Weights of a small image VAE: decoder widths [32, 64, 128, 128].
Rows from block 3 of the encoder of a small image VAE, named by matrix and row number. Rows with one number belong to one neuron. Each number is 500 + 40 x the weight over its row's rms, rounded and kept within 0 to 999. All counts start at 0. Numbers have three digits each.
Before each neuron's rows are labels from the 100 images, of 14848, where the neuron reaches its largest size: "responds to" is what is common among them. Only what is clearly more common there than usual is listed. The data: capsule endoscopy frames (Kvasir-Capsule). In brackets: how many of the 100.
# gate: MLP gate (encoder.blocks.3.mlp.gate.weight, 384x192), inputs 0-63
# fc1: MLP up (encoder.blocks.3.mlp.fc1.weight, 384x192), inputs 0-63
# fc2: MLP down (encoder.blocks.3.mlp.fc2.weight, 192x384, transposed), outputs 0-63

responds to: finding: pylorus (28)
gate.226:480486453482467525487467462509535498521465441533452603535488430491561409472517469429521461573560490515479494463474502583452410551443537483543486524500507486457472467509486514504490491434472470
fc1.226:578480487521494464538500517519483585488463539547496461526446511519490552520367473528534495504467500513561510458524486473578504527547518514450463530551491524525487493453493524423448555451521499
fc2.226:533440500435493540544471513518521480494473561514504467529472521514516501466503417493527438497426495523455460491525502516544431567546492576528422511414493504519398478452572497459524543526483485

responds to: finding: blood fresh (28)
gate.104:495596488490546502493512485525533475583514508520487455499521538507529484523438529495422451461499532497556491526499559484491554463513469466556498479527536480542471541501517511468458499498504486
fc1.104:506449493463525469519522519502479460536528575490447495497502469518440494517423533487519583621498502502552497451490396482475507454523427469508475563571499487571537502483459402486508495505414516
fc2.104:525480527500470593534575478418462570436472507553470488442477536477523389533566509536497503490548495510527445507446460475531518569585496505526505534499523556489479488491474512496432500487537526

responds to: finding: foreign body (36)
gate.129:512502433462502468528510561503462508485549497563534558479566509392489557485506473486502401534524467480417505549473470478509471541490516556502529520458502467451474496469602484498501515482498482
fc1.129:508436475437510559500603522545524498467521459513502489502476505494494467488563528494397457503517504610592452535461524471536485500504528516522536430487473495513501473483469504531456515504489555
fc2.129:471549501466527552463556537549568489457518497515507433504476504523532433494486563480392483521472510549561492568528509496592500535533513487480540436483456547498506555494459537470440474508497488

responds to: finding: pylorus (26)
gate.148:498498504516501502492566547516487469470514500484491516525438599457506488545527502477502524497396540543478512506474539482497508469460449507505461500518487428483505518520520505479447489613493488
fc1.148:499492572499477473478562588514535418511467426499540606513469498464427469499544498475507497433488448479479499555574556523491506472472484459494470497494562439515508512531514444505472549541549480
fc2.148:520458519504443555516478516481461570538500541561542416437474410476521560501519484514503473537508507486480503510498481398522484497537503572496471558494466554464496497499458538446522512488573525

responds to: finding: ileocecal valve (31)
gate.342:536626459525453474473469514499556531509488495498484505453539465506481505547526410479498493434492459467572607473510498486494482489483510400498506492475442429542450518525510443518482537540525478
fc1.342:499503516449478530506487548439481476496429540623519443481448453507459509505476544479574595488445486500441436497464436546589509460453491494537507531525543498521504466554452492514568479521535493
fc2.342:528547501533508510549480495512471545485497443564496519515500504480444511465468536508399500461458528542518524477465505605434494480502477449446519518513527467625500543524462502483488491502559434

responds to: finding: ileocecal valve (29)
gate.366:526535403581550491487505488512527497523525476473466498517479469555431472536521551555531485489495483433540510512438531511531502471504511473458471515483569518483553474557497401571454500430459522
fc1.366:538467521528497519508445481516499509434532480470480506535445564489483492534492512555535457506468519515526525504577542433469507559538438507505506485555538527559496441508627526475528491505478533
fc2.366:512439493413551531499476431529506499495591505418589511468529497444553453552502446520489504485513500500508449501506563477539479553490479482585531485571505497520468504448534555476506569518436526

responds to: finding: blood fresh (25)
gate.225:405525512458501478481524442503510492503514469501399540564552470476420426533503501504474528561495501487481501492581569530468475486541513449474463485487481468411510500456561520496597572493492538
fc1.225:517502495495533494498538467567560485438474529494551534505547421574578541455406490457529449499518493506505502463493582424496442621529507537554516515495530501532473527529519518445549493523504564
fc2.225:589443458467480484496556516492478443519496502500489507432521506500509522457510482483497526505480530485468463518491498628556565538439541499543474498576457538521522469541521481538502557515515492

responds to: finding: pylorus (35); finding: blood fresh (29)
gate.224:405478586550512490544521477540538515558487493504489524464551476477544567494527459546503503447509489426490464517457465475481447494557466489483444448521574487481457500504444540514490514490448498
fc1.224:443451540500515496447543488550565548535470411552515537452553446496521512476605530483476495485620552456437502557504459483498491473468514489495445499460494494454470458474492614549530562514579507
fc2.224:437520469540490498528424496476480522532470523493541509475512501465451487485495428512483584463471439421519447554498540487535589495494527487489457475498475491476493543491449500570571494566570470

responds to: finding: ileocecal valve (52)
gate.303:510445501503539497510512483557536411501507486377505503464492554501504426497505462489431514581501512468470432497509518543405502443498647461529526569489473491518464509537541496521519454454452503
fc1.303:567519525452483544514504553391544478435478554429521426558471562509495497460492515476444491560392470524505509448541477532568425497502502503525481462573443516523487453502493464527499515535514491
fc2.303:554504500525525453501497498480497405444502522488533484548447508454498510492476459457472535548461480456558502436523558516573439526500468441610504484528500527590497544494488420502500438504504556

responds to: finding: pylorus (29)
gate.205:486433440568546430489503565489522461508452506478503462539519518481497502587537546465331468485441489496497424490484476465515484479578507517499561524485475461529460459550555503495418424488551559
fc1.205:505488465525470429520543557479458557531493477551429480454539462439544537490506559524516519489520536511514499472569430494507499564484547540509490504470575421518499543502453486493476526507548502
fc2.205:523456534501506461617497500526584571526448419452494462508535500523460431559580572501493469459477498464588474512584525513569406504531472567512500520483553501463495452568497462524512499440453530

responds to: finding: ileocecal valve (25)
gate.174:491553479497477490523506498495489499539492446496437450504495520528478480632464467551540552526469427478538426575521480530536490517517525534499504477533596479499606500425550518570475506542487556
fc1.174:497499497566515469562485453484501484498495471542537495486530453495591564530501517447543478496532509474469458500535555503502454483493467445557460498491602474500405498570541501478471466445503521
fc2.174:471550524564509528479577500566445515494396509449538517501520424478512500502455563461528421532560466506500501566503528506471497450499545549541516559489532497532478510495513508460445457498511517

responds to: finding: blood fresh (29)
gate.227:472527508468466483498544482497520465444492499589470563465454515519485516535493476526567511533508540409427522480392440516516521444533482453506479467496503490483493565516481503544490449516496488
fc1.227:518493500540424513527525420476557521468480490469505535464494443538569468477545462473504534435524461579523496460469484548546479496488446506486556493530521532502497498584559512473482597515517481
fc2.227:555510474536533471528495546465502510537454559541447497563483549477447582498484542482519491510477516468524557511464454503476511514473472571509555423575539567452526481506503557481411497507563500

responds to: finding: blood fresh (45)
gate.241:455581509498493494455501479501489452487499520532534531499448460494507420530539506499553479518456481503561477524403480480499502572495520533527506540538450469528537502459476519540564568491517512
fc1.241:514592541501497535460457474477513444495535442510557509492458493459506544529547552476471489535521506463393450518501492501523548452451415532517517459500513461438567489440519400489538502494522493
fc2.241:506518505522504486526484501533514474499491490554541588457424481517504419622461525450545495444444493505477503519455515464534558501498537487465599511529500481484528540426498454480581563379525526

responds to: finding: ileocecal valve (29)
gate.6:543469513480469489514468422435441427441499470428486519568529483448483484513465609500464478608512494461500509494465513461518555474476425474563471531502484515536561515523500520528411483531405548
fc1.6:533540494543492499474464515535572440583483543531532547451488570465500562503512523543553500451457448527546503503471424489517445549543622488495610472507449466444496502407465471539532529522500509
fc2.6:502442575473503459432500491545596471453494385498554516514621455493490494493448500444457406444553514450512490501518545491568521496451467515483463594462474486473557528470477494517507523517448544

responds to: finding: reduced mucosal view (26)
gate.304:512540513454539463518486497494563455433503480465494489452525451484455513492477588465437501492589523491452434533496459458499471489496480486477485546531518515501490465496538500474499522450434551
fc1.304:486514505501458496514513458536567431497452443557513468508507483544516493571471520535597480462479522521540576558490445520576563513474567546524528493451523466472545474469550556446451481518544520
fc2.304:427495541500489566522459471499501482519467516568557569528515428547541481585520471472477466484478480553488415546437495517557546519466597560596501497482464507508483477433509504481454471533514475

responds to: finding: ileocecal valve (42)
gate.14:504600588507451494485503483471459486502504559568504535474510520497501503504489429502449487517589505470493486418517477492457443451559517512423505555518486422593490455506528471491521505515545511
fc1.14:485478460464562447497459487524538467502442426495418523601499563521536501507477477515390501541486523515525458548505477497503551460487464504479539492496531501450525512444556586528458441515494449
fc2.14:526407433499541542498478598539520537493454489450473519539555491497499446502549498526538485498386485520526473575521541536554555500515470437456494441547503511470527552498484574526475480493500503

responds to: finding: ileocecal valve (27); finding: pylorus (25)
gate.327:467427529466489508502469418497531505531497484541552564488468501495504493617541510432544543438531606512499506502514483527492525522532525432583550473489516504505533464496519504486454453532497549
fc1.327:470559576513506520466577497520528488483474394473466500477541552448456536523487578524479499476495457547476425492542540506496485487546435511497488484474472470493523515477433508553467529490495497
fc2.327:446564519424600558450507516495519511510481507480536531505505469523433486518476467515465501524439417510478470454461521536466518508491491504524510512467477507491540492487490524524521495501529452

responds to: finding: pylorus (31)
gate.355:535436550474503488514482424439441479515504525484569522448523505547492520500517507474411453603494508452525520526410514487465534482566563468517505540443508466480438481445464485474490479511485529
fc1.355:484475528467519494544502502500537535518533518493460444539504520535500507514463498610613497497494421520438442525494490421441484520503385485475501384490510534507512489489524498471585520442502526
fc2.355:492524502544477500504501596533556478506590485453519471564547502505524480504370488449514499547517478485493469498499449467624476485544463520550512488501513503450414534538508446517500491456544517

responds to: finding: blood fresh (27)
gate.222:474471496568517536547486434454544460529587481440474513473517533509523451374534501481462472520522430447498490437482473544475468488515530467489479468522396455490576486476489509530566494517453463
fc1.222:510518442500536505497527490570535514540569490509475506409506441451506521405509453511494474562582497462513429472516512486520443435473549485480542504515444488480509461469501512437570594501446407
fc2.222:531458598532476500469377538499632555495468511530490530479518495521485496529453510525486488445473509528476499487501534500520493465497500454447567477477478486535523572494501506444514447477526551

responds to: finding: ileocecal valve (39)
gate.251:466501500443532485495545500505511508515483477569495494558562564447494549476498540519551500465535518428559481479538527463535542515499508405447509523530535593512431512531538560519536468479493576
fc1.251:508515505489523476516555526468471504485552531543497504433462493442486440471500477560492491485488501480533639436459494500494498509488568432504471504455491542577525549507445530538500493499504497
fc2.251:501511459523459453537506473486435527477592471455547478390488556477502466452574516498486506556500530482475517495532451520494519451528461533493554500481546462498522490525517414498563463504468522

responds to: finding: ileocecal valve (32); finding: pylorus (29)
gate.109:513510517547476488384501434563480511532515459499504551501576499482555497477549495499495532546454549502512357398441567498502498417492549511495503461436507468461468532505546515587545514435551518
fc1.109:429578528545464504475524449489501482527557533515503558502452493542489498525501438450505535585446406503511507491521484573443570478402489499467448507453569512500468510493533490511484466572479534
fc2.109:483548481504475496476475394455534517475529476559528567499469477520573546569557467485528547525471486531501412450449546537470626491434508565474492474513560482529583521518512450589595486542553428

responds to: finding: ileocecal valve (28); finding: pylorus (25)
gate.252:567491578519499488526507421505508479450485488534498461497505485466447550596490550436504459516497572490491418552533486498498536438481493515487453489536527427391498522504560465470433553502543522
fc1.252:509457598521499442556537474500504507503532504452449496487487493552487524479484527497472500456545518527467499515578506469494455489545492578526526505495574427506570458448505404457471510506484543
fc2.252:501501533520511499506555512538509512491468482434434547428434478537457478505520521511511455552581449521496470516504510502477442492550474511550573521431512482501528494513501453506453503489453532

responds to: finding: ileocecal valve (41)
gate.23:515552556470521494495445488504478520494489538529563511475496361501485475499484536461585488517533476451548564432539506515509518580530553472502530505429545480528423508542417552505497501454521379
fc1.23:519503463518510527544557509532474516482548474504474458517509548488475466520559468506465538452440522530508499509500406457486527400482480525480451451532487478498571507477552502473495548532439551
fc2.23:575480478559515508477518521525531520476505450474509435534527530487440453548565451500452537462502517522553554516429490507516510474486467535552494497560531487511615492466524478508445496512461544

responds to: finding: blood fresh (31)
gate.178:526486511493540500487528446500503516536497465519502524404516480518482505486454564503581495539513470466563446474425537461556518520566525438451510523460443510510533472485576519445605530462455447
fc1.178:447496430587540538521499513546529530486472486498499519499482487516564542471446452522555521493424459569518439504550575495541485462474479519477486491465569473453452481459522487474487388409497504
fc2.178:453543508500485589493527505546533472532505498555496462517512451491497450437462503553518576490513406527465490489414565536477481486527488463444492456482500391452419504528499471524495402446556480

responds to: finding: foreign body (33)
gate.141:560515544501456530462502468507468551584458527451492506500549510475485482483559554563501482503470494505512534562399524549492518556493489503546487491502451447497410498570508380527476468472483500
fc1.141:482496510491485482465473490515413500516475453535482502485498584474489494475486522494520519446481554508485488549387497543573569533434618576510497518457510513454485492528530508486494422487494485
fc2.141:482507463513509480486510436426457446529517444497514501531506509441455500464539526462533581460509534438505477520502492589469510393467436510517557502572490470506535539498478559491510487461494438

responds to: finding: ileocecal valve (80)
gate.36:476520499539545512481494577549474479585435554460506460465523441509503497509566527490506473556436547526530500513466507428521589474449454427571500447482506501505507465544408529485418483498604530
fc1.36:533535578544422523533505508516475528532493489448505496412504540499515547469492488489449480486447466520483504450527534541528566510533486481440487449510469407562496505424522498486476575497490447
fc2.36:427579495497527544509524517515414479474437520499517493505453450526434499495520512451481579494517539482441509471511499540569540454483507478565522521525505442490560487513532523488463492456524488

responds to: finding: pylorus (28)
gate.154:503516486498500484495501519455513532469527480534522511504535500419515527472542540504487561420528565445499576512482487564441513450562537508530531468484457493443487542497475548492512509485513506
fc1.154:495456415438495518483439542519506376481427547509449527523471502500517493519489461423490520527501558530389451538482541479521412536497445531548451533456484505483475459453502452511541398540526537
fc2.154:585473453527533497458545441515510495509505507517500542538488516489519533536457542490504420561523526508492493486531454497583506540449558504531469557557513492449479497642512533488500519489374495

responds to: finding: pylorus (27)
gate.122:497528501508480483485502480559545506531493412576567461472536507485516591552524485517609501522480509450500575498428510443505500508511446495474490499451503482447498432478506561537509479436556499
fc1.122:505474488451516486516446490510512560538398427590570483544508514449504570549504519466541500475511516483577472513453451459497480475523413497458449492484484495456490442455496520543510506490523505
fc2.122:510514493472557471441449480547507484503455493563531507510485456445513540524462553503495506514494503504545506531494477485484472513549499481500473496447445497484498503416505518554511479472489530

responds to: finding: pylorus (29)
gate.202:482462500480549477486462521477525494582539517584500570540546474428565500420520455404498538528556511472461408518504512502427513458427549479460499466502510496457483572498516566480547479516543442
fc1.202:436475435543472493392458523538498544494448503515523490504493448571544521452517560463545502496498508473506453530526428593524509520506454486453469492488501538444474458490481571515493577509449514
fc2.202:500574509547499521505565491587477485443520499474476547543512515578495446528514543512583492514505484498473455484481485513381514516501483475442559458431484517459507517562509524547497501512385550

responds to: finding: ileocecal valve (28)
gate.155:500476501492498509483496422535456467515425484550426480459501536500528479493395465512487608533538578524505529500493526502490485495470441542499554492452432512405495583501476517513497500470532508
fc1.155:441437423457494540488483508531466514544490435491552510460436563489539467492506473583535513583532508478517545480432541467482510520449583474529531493480507560483459473385471556513485489501505572
fc2.155:451508448500453494501593488522489474583486522454544505500484458503527519592549551457493498503555531502501499533500528488494459543579492529488493526514538519499486477520515483456455519503491488

responds to: finding: ileocecal valve (42)
gate.112:537518512486508477419495503564536428476557488454526521499491499427515581471524511512565482497531481402496521470453484471532494493467516477513541495518459370514491521541456540550457532531532392
fc1.112:441498509547417545505477499512544529472554518483579487499430491485502563472551531466471465523518507515476453417500433477496497482493500491509512493523521477480599554516500497414504416598470535
fc2.112:533500531556488511397511540569546515505552485493527525540536448523516492455501478484444468454480506588489500443574493438499500472476444488533479561554507495479534583472503487446494441557460561

responds to: finding: ileocecal valve (60)
gate.277:515518501448435488505540444511524477455475417493577553403519482481546494489483504484526496436549473584481444530461501504512543477466538520548502481499438525473478570439492489522498517558548441
fc1.277:518572458474526516529518509500568508427458488530456512483449439554506519477438504495522545525473528471430474487408541579502453500507515471420452504520502546501479482569468465546450479498512503
fc2.277:528551548430476523521524498489463543535526480571493392500487496478508510425398522532504496514498458512573526491544509565477420482523516517476515448494488493523541530572495468481457513551513462

responds to: finding: ileocecal valve (34)
gate.334:532474500521499446525544459483441480472488536526471540534510521440500453561533583486524506485454483525533499504499512551502558476562483470529438407532505422601498494494481443590434433475483506
fc1.334:463475533470464490562458504477536500421475551534480502506498543518499591462469577500538464445545548537466531480476512506494477503506421508593453466451509560461509538569468533493502557523431516
fc2.334:497545458501503458467557563492494444502423471508515535474502521498556574431545449532489447474507431487485575525577431498482537462498560576435498527550514527504494493538525522481510498455427553

responds to: finding: pylorus (26)
gate.187:446501484472544473486472467533500517542562503481506591448428457430438477549488436542576499578502520479501520504595465430551494501478516443485491453485526484546535458494516543492492517478502395
fc1.187:501545517490479473516527462505535481523510496588542498475515414521459496481494555560578483481537545439530505449529447494535459462439532545579456518543414502463552504550455503495547542524427548
fc2.187:444500550502563511555519431479465534553505468462438510474408496412552531606504435538532450500564474539496485483490561447501481508449530459481510443487499512524541555462476508500536498491403521

responds to: finding: ileocecal valve (36)
gate.329:470576436557498478432564457556491520456465498475505478538517460482544512496450529518421496486517430498501493459586469422502510536540545493445437458462515483397490583522472528517568528471510483
fc1.329:502529571531488532537531505519422499487528507583512517500539549511530481505458526543510505506481492514508482533542474475503495461483539527518472518436512519514467579530484512509489475525496512
fc2.329:518482486549388483499481503542535508509491443569499429511496579459536506511457472527526573454529543462501523524591476448546470450495538525450499487514517507493474494531519503475464526532522573

responds to: finding: ileocecal valve (31)
gate.376:580500539462602450464504546510461515518435445492512510552499496492381540504499498515466525489572464455545563492536554461496492471494498527559546485488476517509588488537516492463509481473446470
fc1.376:563535524468549456531505544529494526529450457502505551492488547517436473475500472528428493465525483484548556537445562457492447493475569541524508583489439482561500500507531382469483561481469550
fc2.376:492469448524545516561529415599481482524510559565516479501507497432554406467486397473496463488527493492466533495388500502552538518505489415451408503489519442510421504462514540488527482499538557

responds to: finding: ileocecal valve (27)
gate.286:503473423474543481504520514497560524514478497452475439492535544483490482511460496457477519485467459505510455461530565534512467503534467446564514476452562511536436540482436537473521605451491448
fc1.286:526573488516477558561572472481485535502519473512460490407575416488500457489489512477459491483489609513495509470431454480459495580597495537485434511559477502536489474436473502509457465551518565
fc2.286:477503486443501513502484453549518452524539478441528419436584544490500399540519468461484443480446514553484452537551524408533420523508450477603467483469516554560452521489467497549576580531462545