A small image VAE, trained from scratch.
Model: 32-pixel images, encoder arch vit, encoder activation swiglu, encoder patch size [8, 8], encoder layers 14, decoder norm instancenorm, decoder activation silu, decoder widths [32, 64, 128, 128].
Training: soap at rate 0.003, 14000 steps, batches of 384.
Data: trained on capsule endoscopy frames (Kvasir-Capsule), 127.3 epochs.
Rows from block 8 of the encoder of a small image VAE, named by matrix and row number. Rows with one number belong to one neuron. Each number is 128 + 32 x the weight over its row's rms, rounded and kept within 0 to 255. All counts start at 0. Numbers have three digits each.
After each neuron's rows are labels from the 100 images, of 14848, where the neuron reaches its largest size: "place" is the part of the image that holds the peak; "responds to" is what is common among them. Only what is clearly more common there than usual is listed. The data: capsule endoscopy frames (Kvasir-Capsule).
# gate: MLP gate (encoder.blocks.8.mlp.gate.weight, 384x192), inputs 96-191
# fc1: MLP up (encoder.blocks.8.mlp.fc1.weight, 384x192), inputs 96-191
# fc2: MLP down (encoder.blocks.8.mlp.fc2.weight, 192x384, transposed), outputs 96-191

gate.6:123051145062152178124117129099155129151138187100101150166119122163147132119142149153101087173130163129123101024088123125124083138109099062169128149114157114144130140167160126124117134074170155142144135111156125092112102078180100143202054138154123161067109153087083102158111159110130133127
fc1.6:193192109081158163145151127137162133136118082123139127072099153132162172143148116137117172141131127100187113150171154114135097135112115060074110135150068151142078142123118186100135129111171106122183127128100156083137098140110132032193112135055142126139159179123095186107118142125181197076
fc2.6:100135136048108154143128100134126124190144108087180124108124140122173181107139139147124077185133119116125075094197134093128102162137069130095217160127103175128154140152126143150131191125142082134115057132174154104132164113149151120189089136130132110095116186151135177214150123109111118132
place: top left
responds to: finding: ileocecal valve

gate.220:052139133109042050128139142134050109116121132106120144177177124157153180058186068074123108127199140080107113134123149114182115138236162156165107119109150150122100137136101089100114094181132107128106142128142198129119145126121136123152123152109128084118113103108067122132149099155147143141
fc1.220:127160109124120095130155133133090113145127092089119127085091084191168129174136119126128187107127162119094093180140135125102114144145112199104124196091198121119179199145110118135153167107114050129107162158117112024233112182139151127130131113151124186142166091123078182176108123161088087153
fc2.220:081142154098039095129162085150028102143130100072070150138177095160141196101146106095139137138227166093085138158073116047131146163196159134127137158096179081071144190133082129132169164131128102106109136133153210128135189147123146112133110163122128093161124078111069122155115065174133142073
place: bottom right
responds to: finding: ileocecal valve

gate.107:121117101082076128095135108150155160139124168118136172185110129102140145124194182113143120119227124074136164115168183127193085140128118037144134079126066133175081119039088122086100100130146128128087129099091129111164123131117131135153188108083146129115102122162133088132172138126123165140
fc1.107:201117110143167114135143130164118094120108161128161159178112180128101115095145214191104126126140213132130158117139154149166063160139117083146164148112067123190033150142170088072128136134092125076084118126107121092150130125122114089163182107098169142193133042129173101171056132099148159122
fc2.107:150153154154105109119112112210088106098131101120152100151121131107135111127163131232123140136090118136101062135171105152131088036111151129124121126076147161196051103174064135128130085080103100079121123128159179078148113123142127123193145121142159111115124137131145125200193128103136137139
place: top left
responds to: finding: pylorus

gate.340:131184138110106163195147130158108124128163127164068121121157125152108135132112115137124152124164165106140108112130176060148167129141066134132129129112173000026137137177162164120108157190075116124152133112145115229175138115176129119121133154126124135138162182169126090166119148151126155164
fc1.340:131159128116155065168151113093129169106178135109086137071158125113112145141105125171139133130082128155129169100102076075179116125142121165177115117125124049130071129128110155106058099139072095132164135139182099106206106129174127103130110094114132125139115114140073157200115139147140163188
fc2.340:139108076120126112045134124100166110142070133124132123136135099125211122127124120039110108131153127165153082143175101134113112122136155129163141133129114207124122093100117107139114128103184110172070139131097129069110139218090109153168095108114104125120117149064133186093116075057155116081
place: centre
responds to: finding: foreign body

gate.20:103121045157131110140172124154059105154144143115168089109167121169115100124109141199090083120146144132098188131086131109169143156119126132107147111148112099182164147157113155176123151092102131121106163123109137162177082157103111130052178106096135116134113121174086125163053180145165130128
fc1.20:118104127123162138119066188058187139132088103122114149158125111152127130107170122090137159138131153165148079128168072109125141130132146114146140110081148132149133104075190175128168077164110134148094164164133112090166138161063135126127032102141163133100142106202149167135093094106058115112
fc2.20:079164109135105121139169113129040076108191121162159118106135087090121128093120170139145116162125131120104203142118157127124128133158137144057119166141093095168109138151129137139096119101149126113147095042088120112171152142122113101121158137090087122112121163167074117178115170123134096137
place: bottom right
responds to: finding: ileocecal valve

gate.213:134136071115124123227118121186149137123137139094106164161121111137146114155102091187089158150165137097072136124077128145112148078162138070141129152104180154100076124126124101154163191106125130072142082174130131136070140107144086109121141133089083129133067144159130159138083104103127128156
fc1.213:138123103142114106104125085104063145137103182133163130037161187137131196146120127087183130089128107130106170159081109096134126124146127157066119095155117122128201119138147129124134126094079126158112166150215115128167112167091168210120125132211233135093179138153157099110166139110135080085
fc2.213:068109112119151112162118117187109121156120081103083171166130072115101134132106141206118138149121100148125102113112139116176139165130116093135127184097152143089071098117102130141099128127209067069129113163108130101082128111147142039138141122135126129174097129075118117104060130125117165176
place: top right; top left
responds to: finding: blood fresh

gate.270:110199156054049116126098141085130113142103114108175128148153140174202114186131147204112143117130103112131163135148118141095173091122158096155104094087147107175121130115082136118153093141100140114165125149133106081131159123116159123162087059137090130143135159109139161168147095172120142112
fc1.270:112039115128158045101173120155123090145074130146194143141111148103113118160153157152144074101120126102110127161180131141119144144132143113090169149137155124148149110088182113096136152203090140131104153090141125110153107124087191127119139156120036134133196145072135104102189175129082129095
fc2.270:125036106184166143161191111134124136064140182158160135125081133107080135111157128106098140155091197134142117133101132152121106151124073117122127126134127157067094132149213122169064141163113119183114155053130138144167114160122150177080157194141131141103146095160144114064135202111122083145
place: top right
responds to: finding: blood fresh

gate.311:151112104162096123126116168100105163138132119147134135123083136124065116080135135164114165124131136067108132145109098115099141151226151119175107132137182101102153071141090101100114158227139111145177085134118133164114137167124174156054145120149109151139116129174150147140074151128099087123
fc1.311:128138120127128099110112156146127055114063144067124081136137125121112088098117061133112125178137111128155145164090081130055114119129116097171146128160127169099166103155118130132147123151115185129146106178140111125218128174110117091079148121157119150177132094173161132132149103172144142222
fc2.311:151142115180178127133139125108111122186111127130160131112074105108089130071107157147133135139126146099137140146063081105116154154152134136127133109167129144100157100115136126124184197154158133134134102103112132073116128202096081141092153105152116176147092125183119131113119159100116181193
place: bottom right
responds to: finding: ileocecal valve

gate.52:119136107127170124085119076110136137117182135091114149147116187085148127127115193095107086079127070107122112124103126088090095129189095077120165127044124141127119101154155174087142119125135093111082109119079095112132156129134105150143141164111160111125137128147200146126100123116081111133
fc1.52:110113135150112113119168129102117073082145179156029137132134164089093128124104142087111154149132155159106208111102113137155152160191138175116098141148176086077109077152141117109120116169107124118143143182194064139191205128149142179088107116128149161135156109123096065142124111142115108145
fc2.52:129073143103089133120197137178164133136124116129149138111149078106169159145065102145103157155148055154110091094223113121190164137079142115164134069144091117184144100094120162199151151064147116142171130099105166128103125162140143152174083121118091092107140146110105089180081162130112169146
place: top left
responds to: finding: ileocecal valve

gate.13:152166120093138068102053130115140142125130100122153105122175134116128146147108136077179163136076093111124139149151113133205193096111117128134126127113123029174139092096130115130121100086112151072121105169130110130151118117120116164130124127107144126115122153141088142108134068119093085147
fc1.13:123080108150144089131216124141152142037121094139127132133078104129077107045140115120116133126156122142103110119092153233106126123126158125099112117132163108231094103125135192141068156141128150178149130161101145124118129055216078076125084124138045137107133125114129155196068093131118141131
fc2.13:074065137138142149155187133147128105132127126092103133105053116159128121082150131191056094103169107157111081124108129131073096128128180066089125137121135222103104152146154145138115159168200113187158167094114119120105127163166139088146128161168107106145126150115170171151108130126168135101
place: centre
responds to: finding: blood fresh

gate.44:134166134133039081146180103172169094054190166089148123115104117136077150077104145079160144119136121108108164196140206149118119084110123135125138108164153105130170112135124138207054111168036145136140126098149118142155106090077159122101132185163083155197140141108160115139164135081069089142
fc1.44:135146108106193120144111202170163125170130091188037087116134113117129128108117099119169178125190148139096130112093123069134116139092125130164123179165067133105088126113091108084132116095190125083163100146125127106120111162147111151124130120063155044175111105124129154132071141101147131171
fc2.44:137142135132043118130177155158141100132161168089181072116128108189092155087144099038170135113158137130090137109106158144126129119090156175220122079165131113149170133102100129142121147132086145160132139111120123083140172095130196097151117118213113153177119128096129123164177114162065135147
place: centre
responds to: finding: blood fresh

gate.317:112108132104133149117146123105131101091082123142164223109091145125084111135087162118124093162144088148088096135118116126128148138117175121093099097198155138123103093144200109148127146166118076075000155157101126126103142132123095127189135141169101203144135158142167146129110135154116134137
fc1.317:093171095149121132136107235137130129135128123190146121122129134152097153199089114182097115120131126197149087116135139120147093071086113162121140223117129131116140117132090092150119172129161124119213075156105133128084163103109133125117133173108161083137163123125089121123094112152137127107
fc2.317:120118068122080146120141132110143107142084113121117129119070144159116101080042127150182138140133099108126128130144110125129052165155127152056119120185120151132120126141182118134192145169087100166030187119089116125096156079125109212130125174152164183143127127153119138108144155128140125178
place: centre
responds to: finding: reduced mucosal view

gate.101:109060129101125143178111093166128148075204127135085094136119141120129179155123135130072099126162183126122125147134107138085099149125129128122147165086129120170107065173107179119086102092126157123094154103119150137144164144112078117139124131112105150170142126122125219148114175176111166178
fc1.101:183158124123125193115145125135159112100079110103128098086142069079126124134127088110116115161151151145218216154088098121099143132101163121146099124141112172123049164168178170176162116071119119134089137114003107129126117129109143117110153128192116136130141180230188144147075136129122114111
fc2.101:100103150129125103134123154127087131123192146154171149123132174176118103160157166143127155074134180061015060135184151115129126140177145116105164145075157076115158082097070135096094110171115150136162122150212118130163129121123126122108106102091153153149118126033054130146157135163109153135
place: top left; bottom left
responds to: finding: pylorus

gate.54:108190177202074136093143117133094140090173151062110115089132121153062137083118092131129130120214132121116162154156118150091064143127132192127150141145154173028111147153116153144128132169155141095142143104173094177105143117131141153067145166176139149140125095107119144131097134171098107159
fc1.54:069125107064178137142097101133138130196055123166172097135098113077194098136155150137089105141119142153153138091120133110122127081130096107135110143153134086130125117119159105119118150118149139123109048107051146137104143149125128116163110117179121128150162189120101089037138121088145192100
fc2.54:096142131162108124135139110163102100157129129073053156132139141179108121122083059134175153142134107051115159105214124107128138100140115100123102134112097128105128125110079123164115159142144157158166166146128181129152161151083137163120163231094106207110125124088093138143130153156046067132
place: top left
responds to: finding: pylorus

gate.2:103111212138116116160145043147091118142110130135126155160174107043094149101132123119177090069116096145142188083150120058127107200111163135127150129143111208120112160127120154103149123126133136128105127116148126189121105136136144129117166087159136187148057133099125094108103134157090151104
fc1.2:131124126110119094057115208148146057178129151124136109099076148085168088130132132107121127182118175170095098192104170104153166096133127165137103193158129094162137149124175122129138144106117098078182109075111126009140117139121163116115106151136116121203132177163142152131116092083199139170
fc2.2:100067154118106123175148022173124139134110111122090156149165124099119166104113112141188108125121113098109152093182120100106074171114159134146162136144109219100121176143112133108121158118125107173088108099143119172112138119120144112134171084173160204142073072122144114079102142131118133128
place: bottom right; top left
responds to: finding: ileocecal valve

gate.356:138136168116098160131178124062139100095198163095174131138101143126114158095151154121088128110088180172121161096122122167123105087147082129168157120125165134137147154144128128162079071115112145124121160096126137189122147110104138151116151142113072147125133111104112115170159143136070118128
fc1.356:179138138168086126112163085127163120098187172082162124114105143122109104078089147100125116128098122125135135203201174133172072083132077094147134102174164115137173104150156105198070116151045133165107119127152128191150068132056122099112132131191190163122136144154146088151116119131150120146
fc2.356:128139118110129113181120119163190100102121088129083134131119126170140103115131128078199116131194122069130106117084175108120135141068128139088121153126131145152113128141128112138133153177098151122152107123162127128127101110129136118086115152117203122190097141141132144106100130070122126117
place: top right
responds to: finding: blood fresh

gate.209:142128129042120156085108181103135203127121103106173122108122129138168171151181161180052129148169137070177081111130139131153114154106138027109088132170145079175084136181120144124129124097155133095136151122107145060053163098167156103138117128127098081146139154091105141124078116126179162069
fc1.209:131125141136092140110064154114069131091151107108122081126136085109117100151189118240104107158145161135135097117123102126106124154084100108103103120168182090165110118187059161167115138112126085140099142199078142131122122141194191107050149149186173086093138077143095145129140118151119126084
fc2.209:114195149177147080138103136121176059118142146143104128157169129130169105191121143118152115154093087177177154190107176127102077111159086134128117098165142190089113117072145135069132120108079112157127167124131085226157089112077112130106145084150089185166117150134095156090104140114144151159
place: centre
responds to: finding: foreign body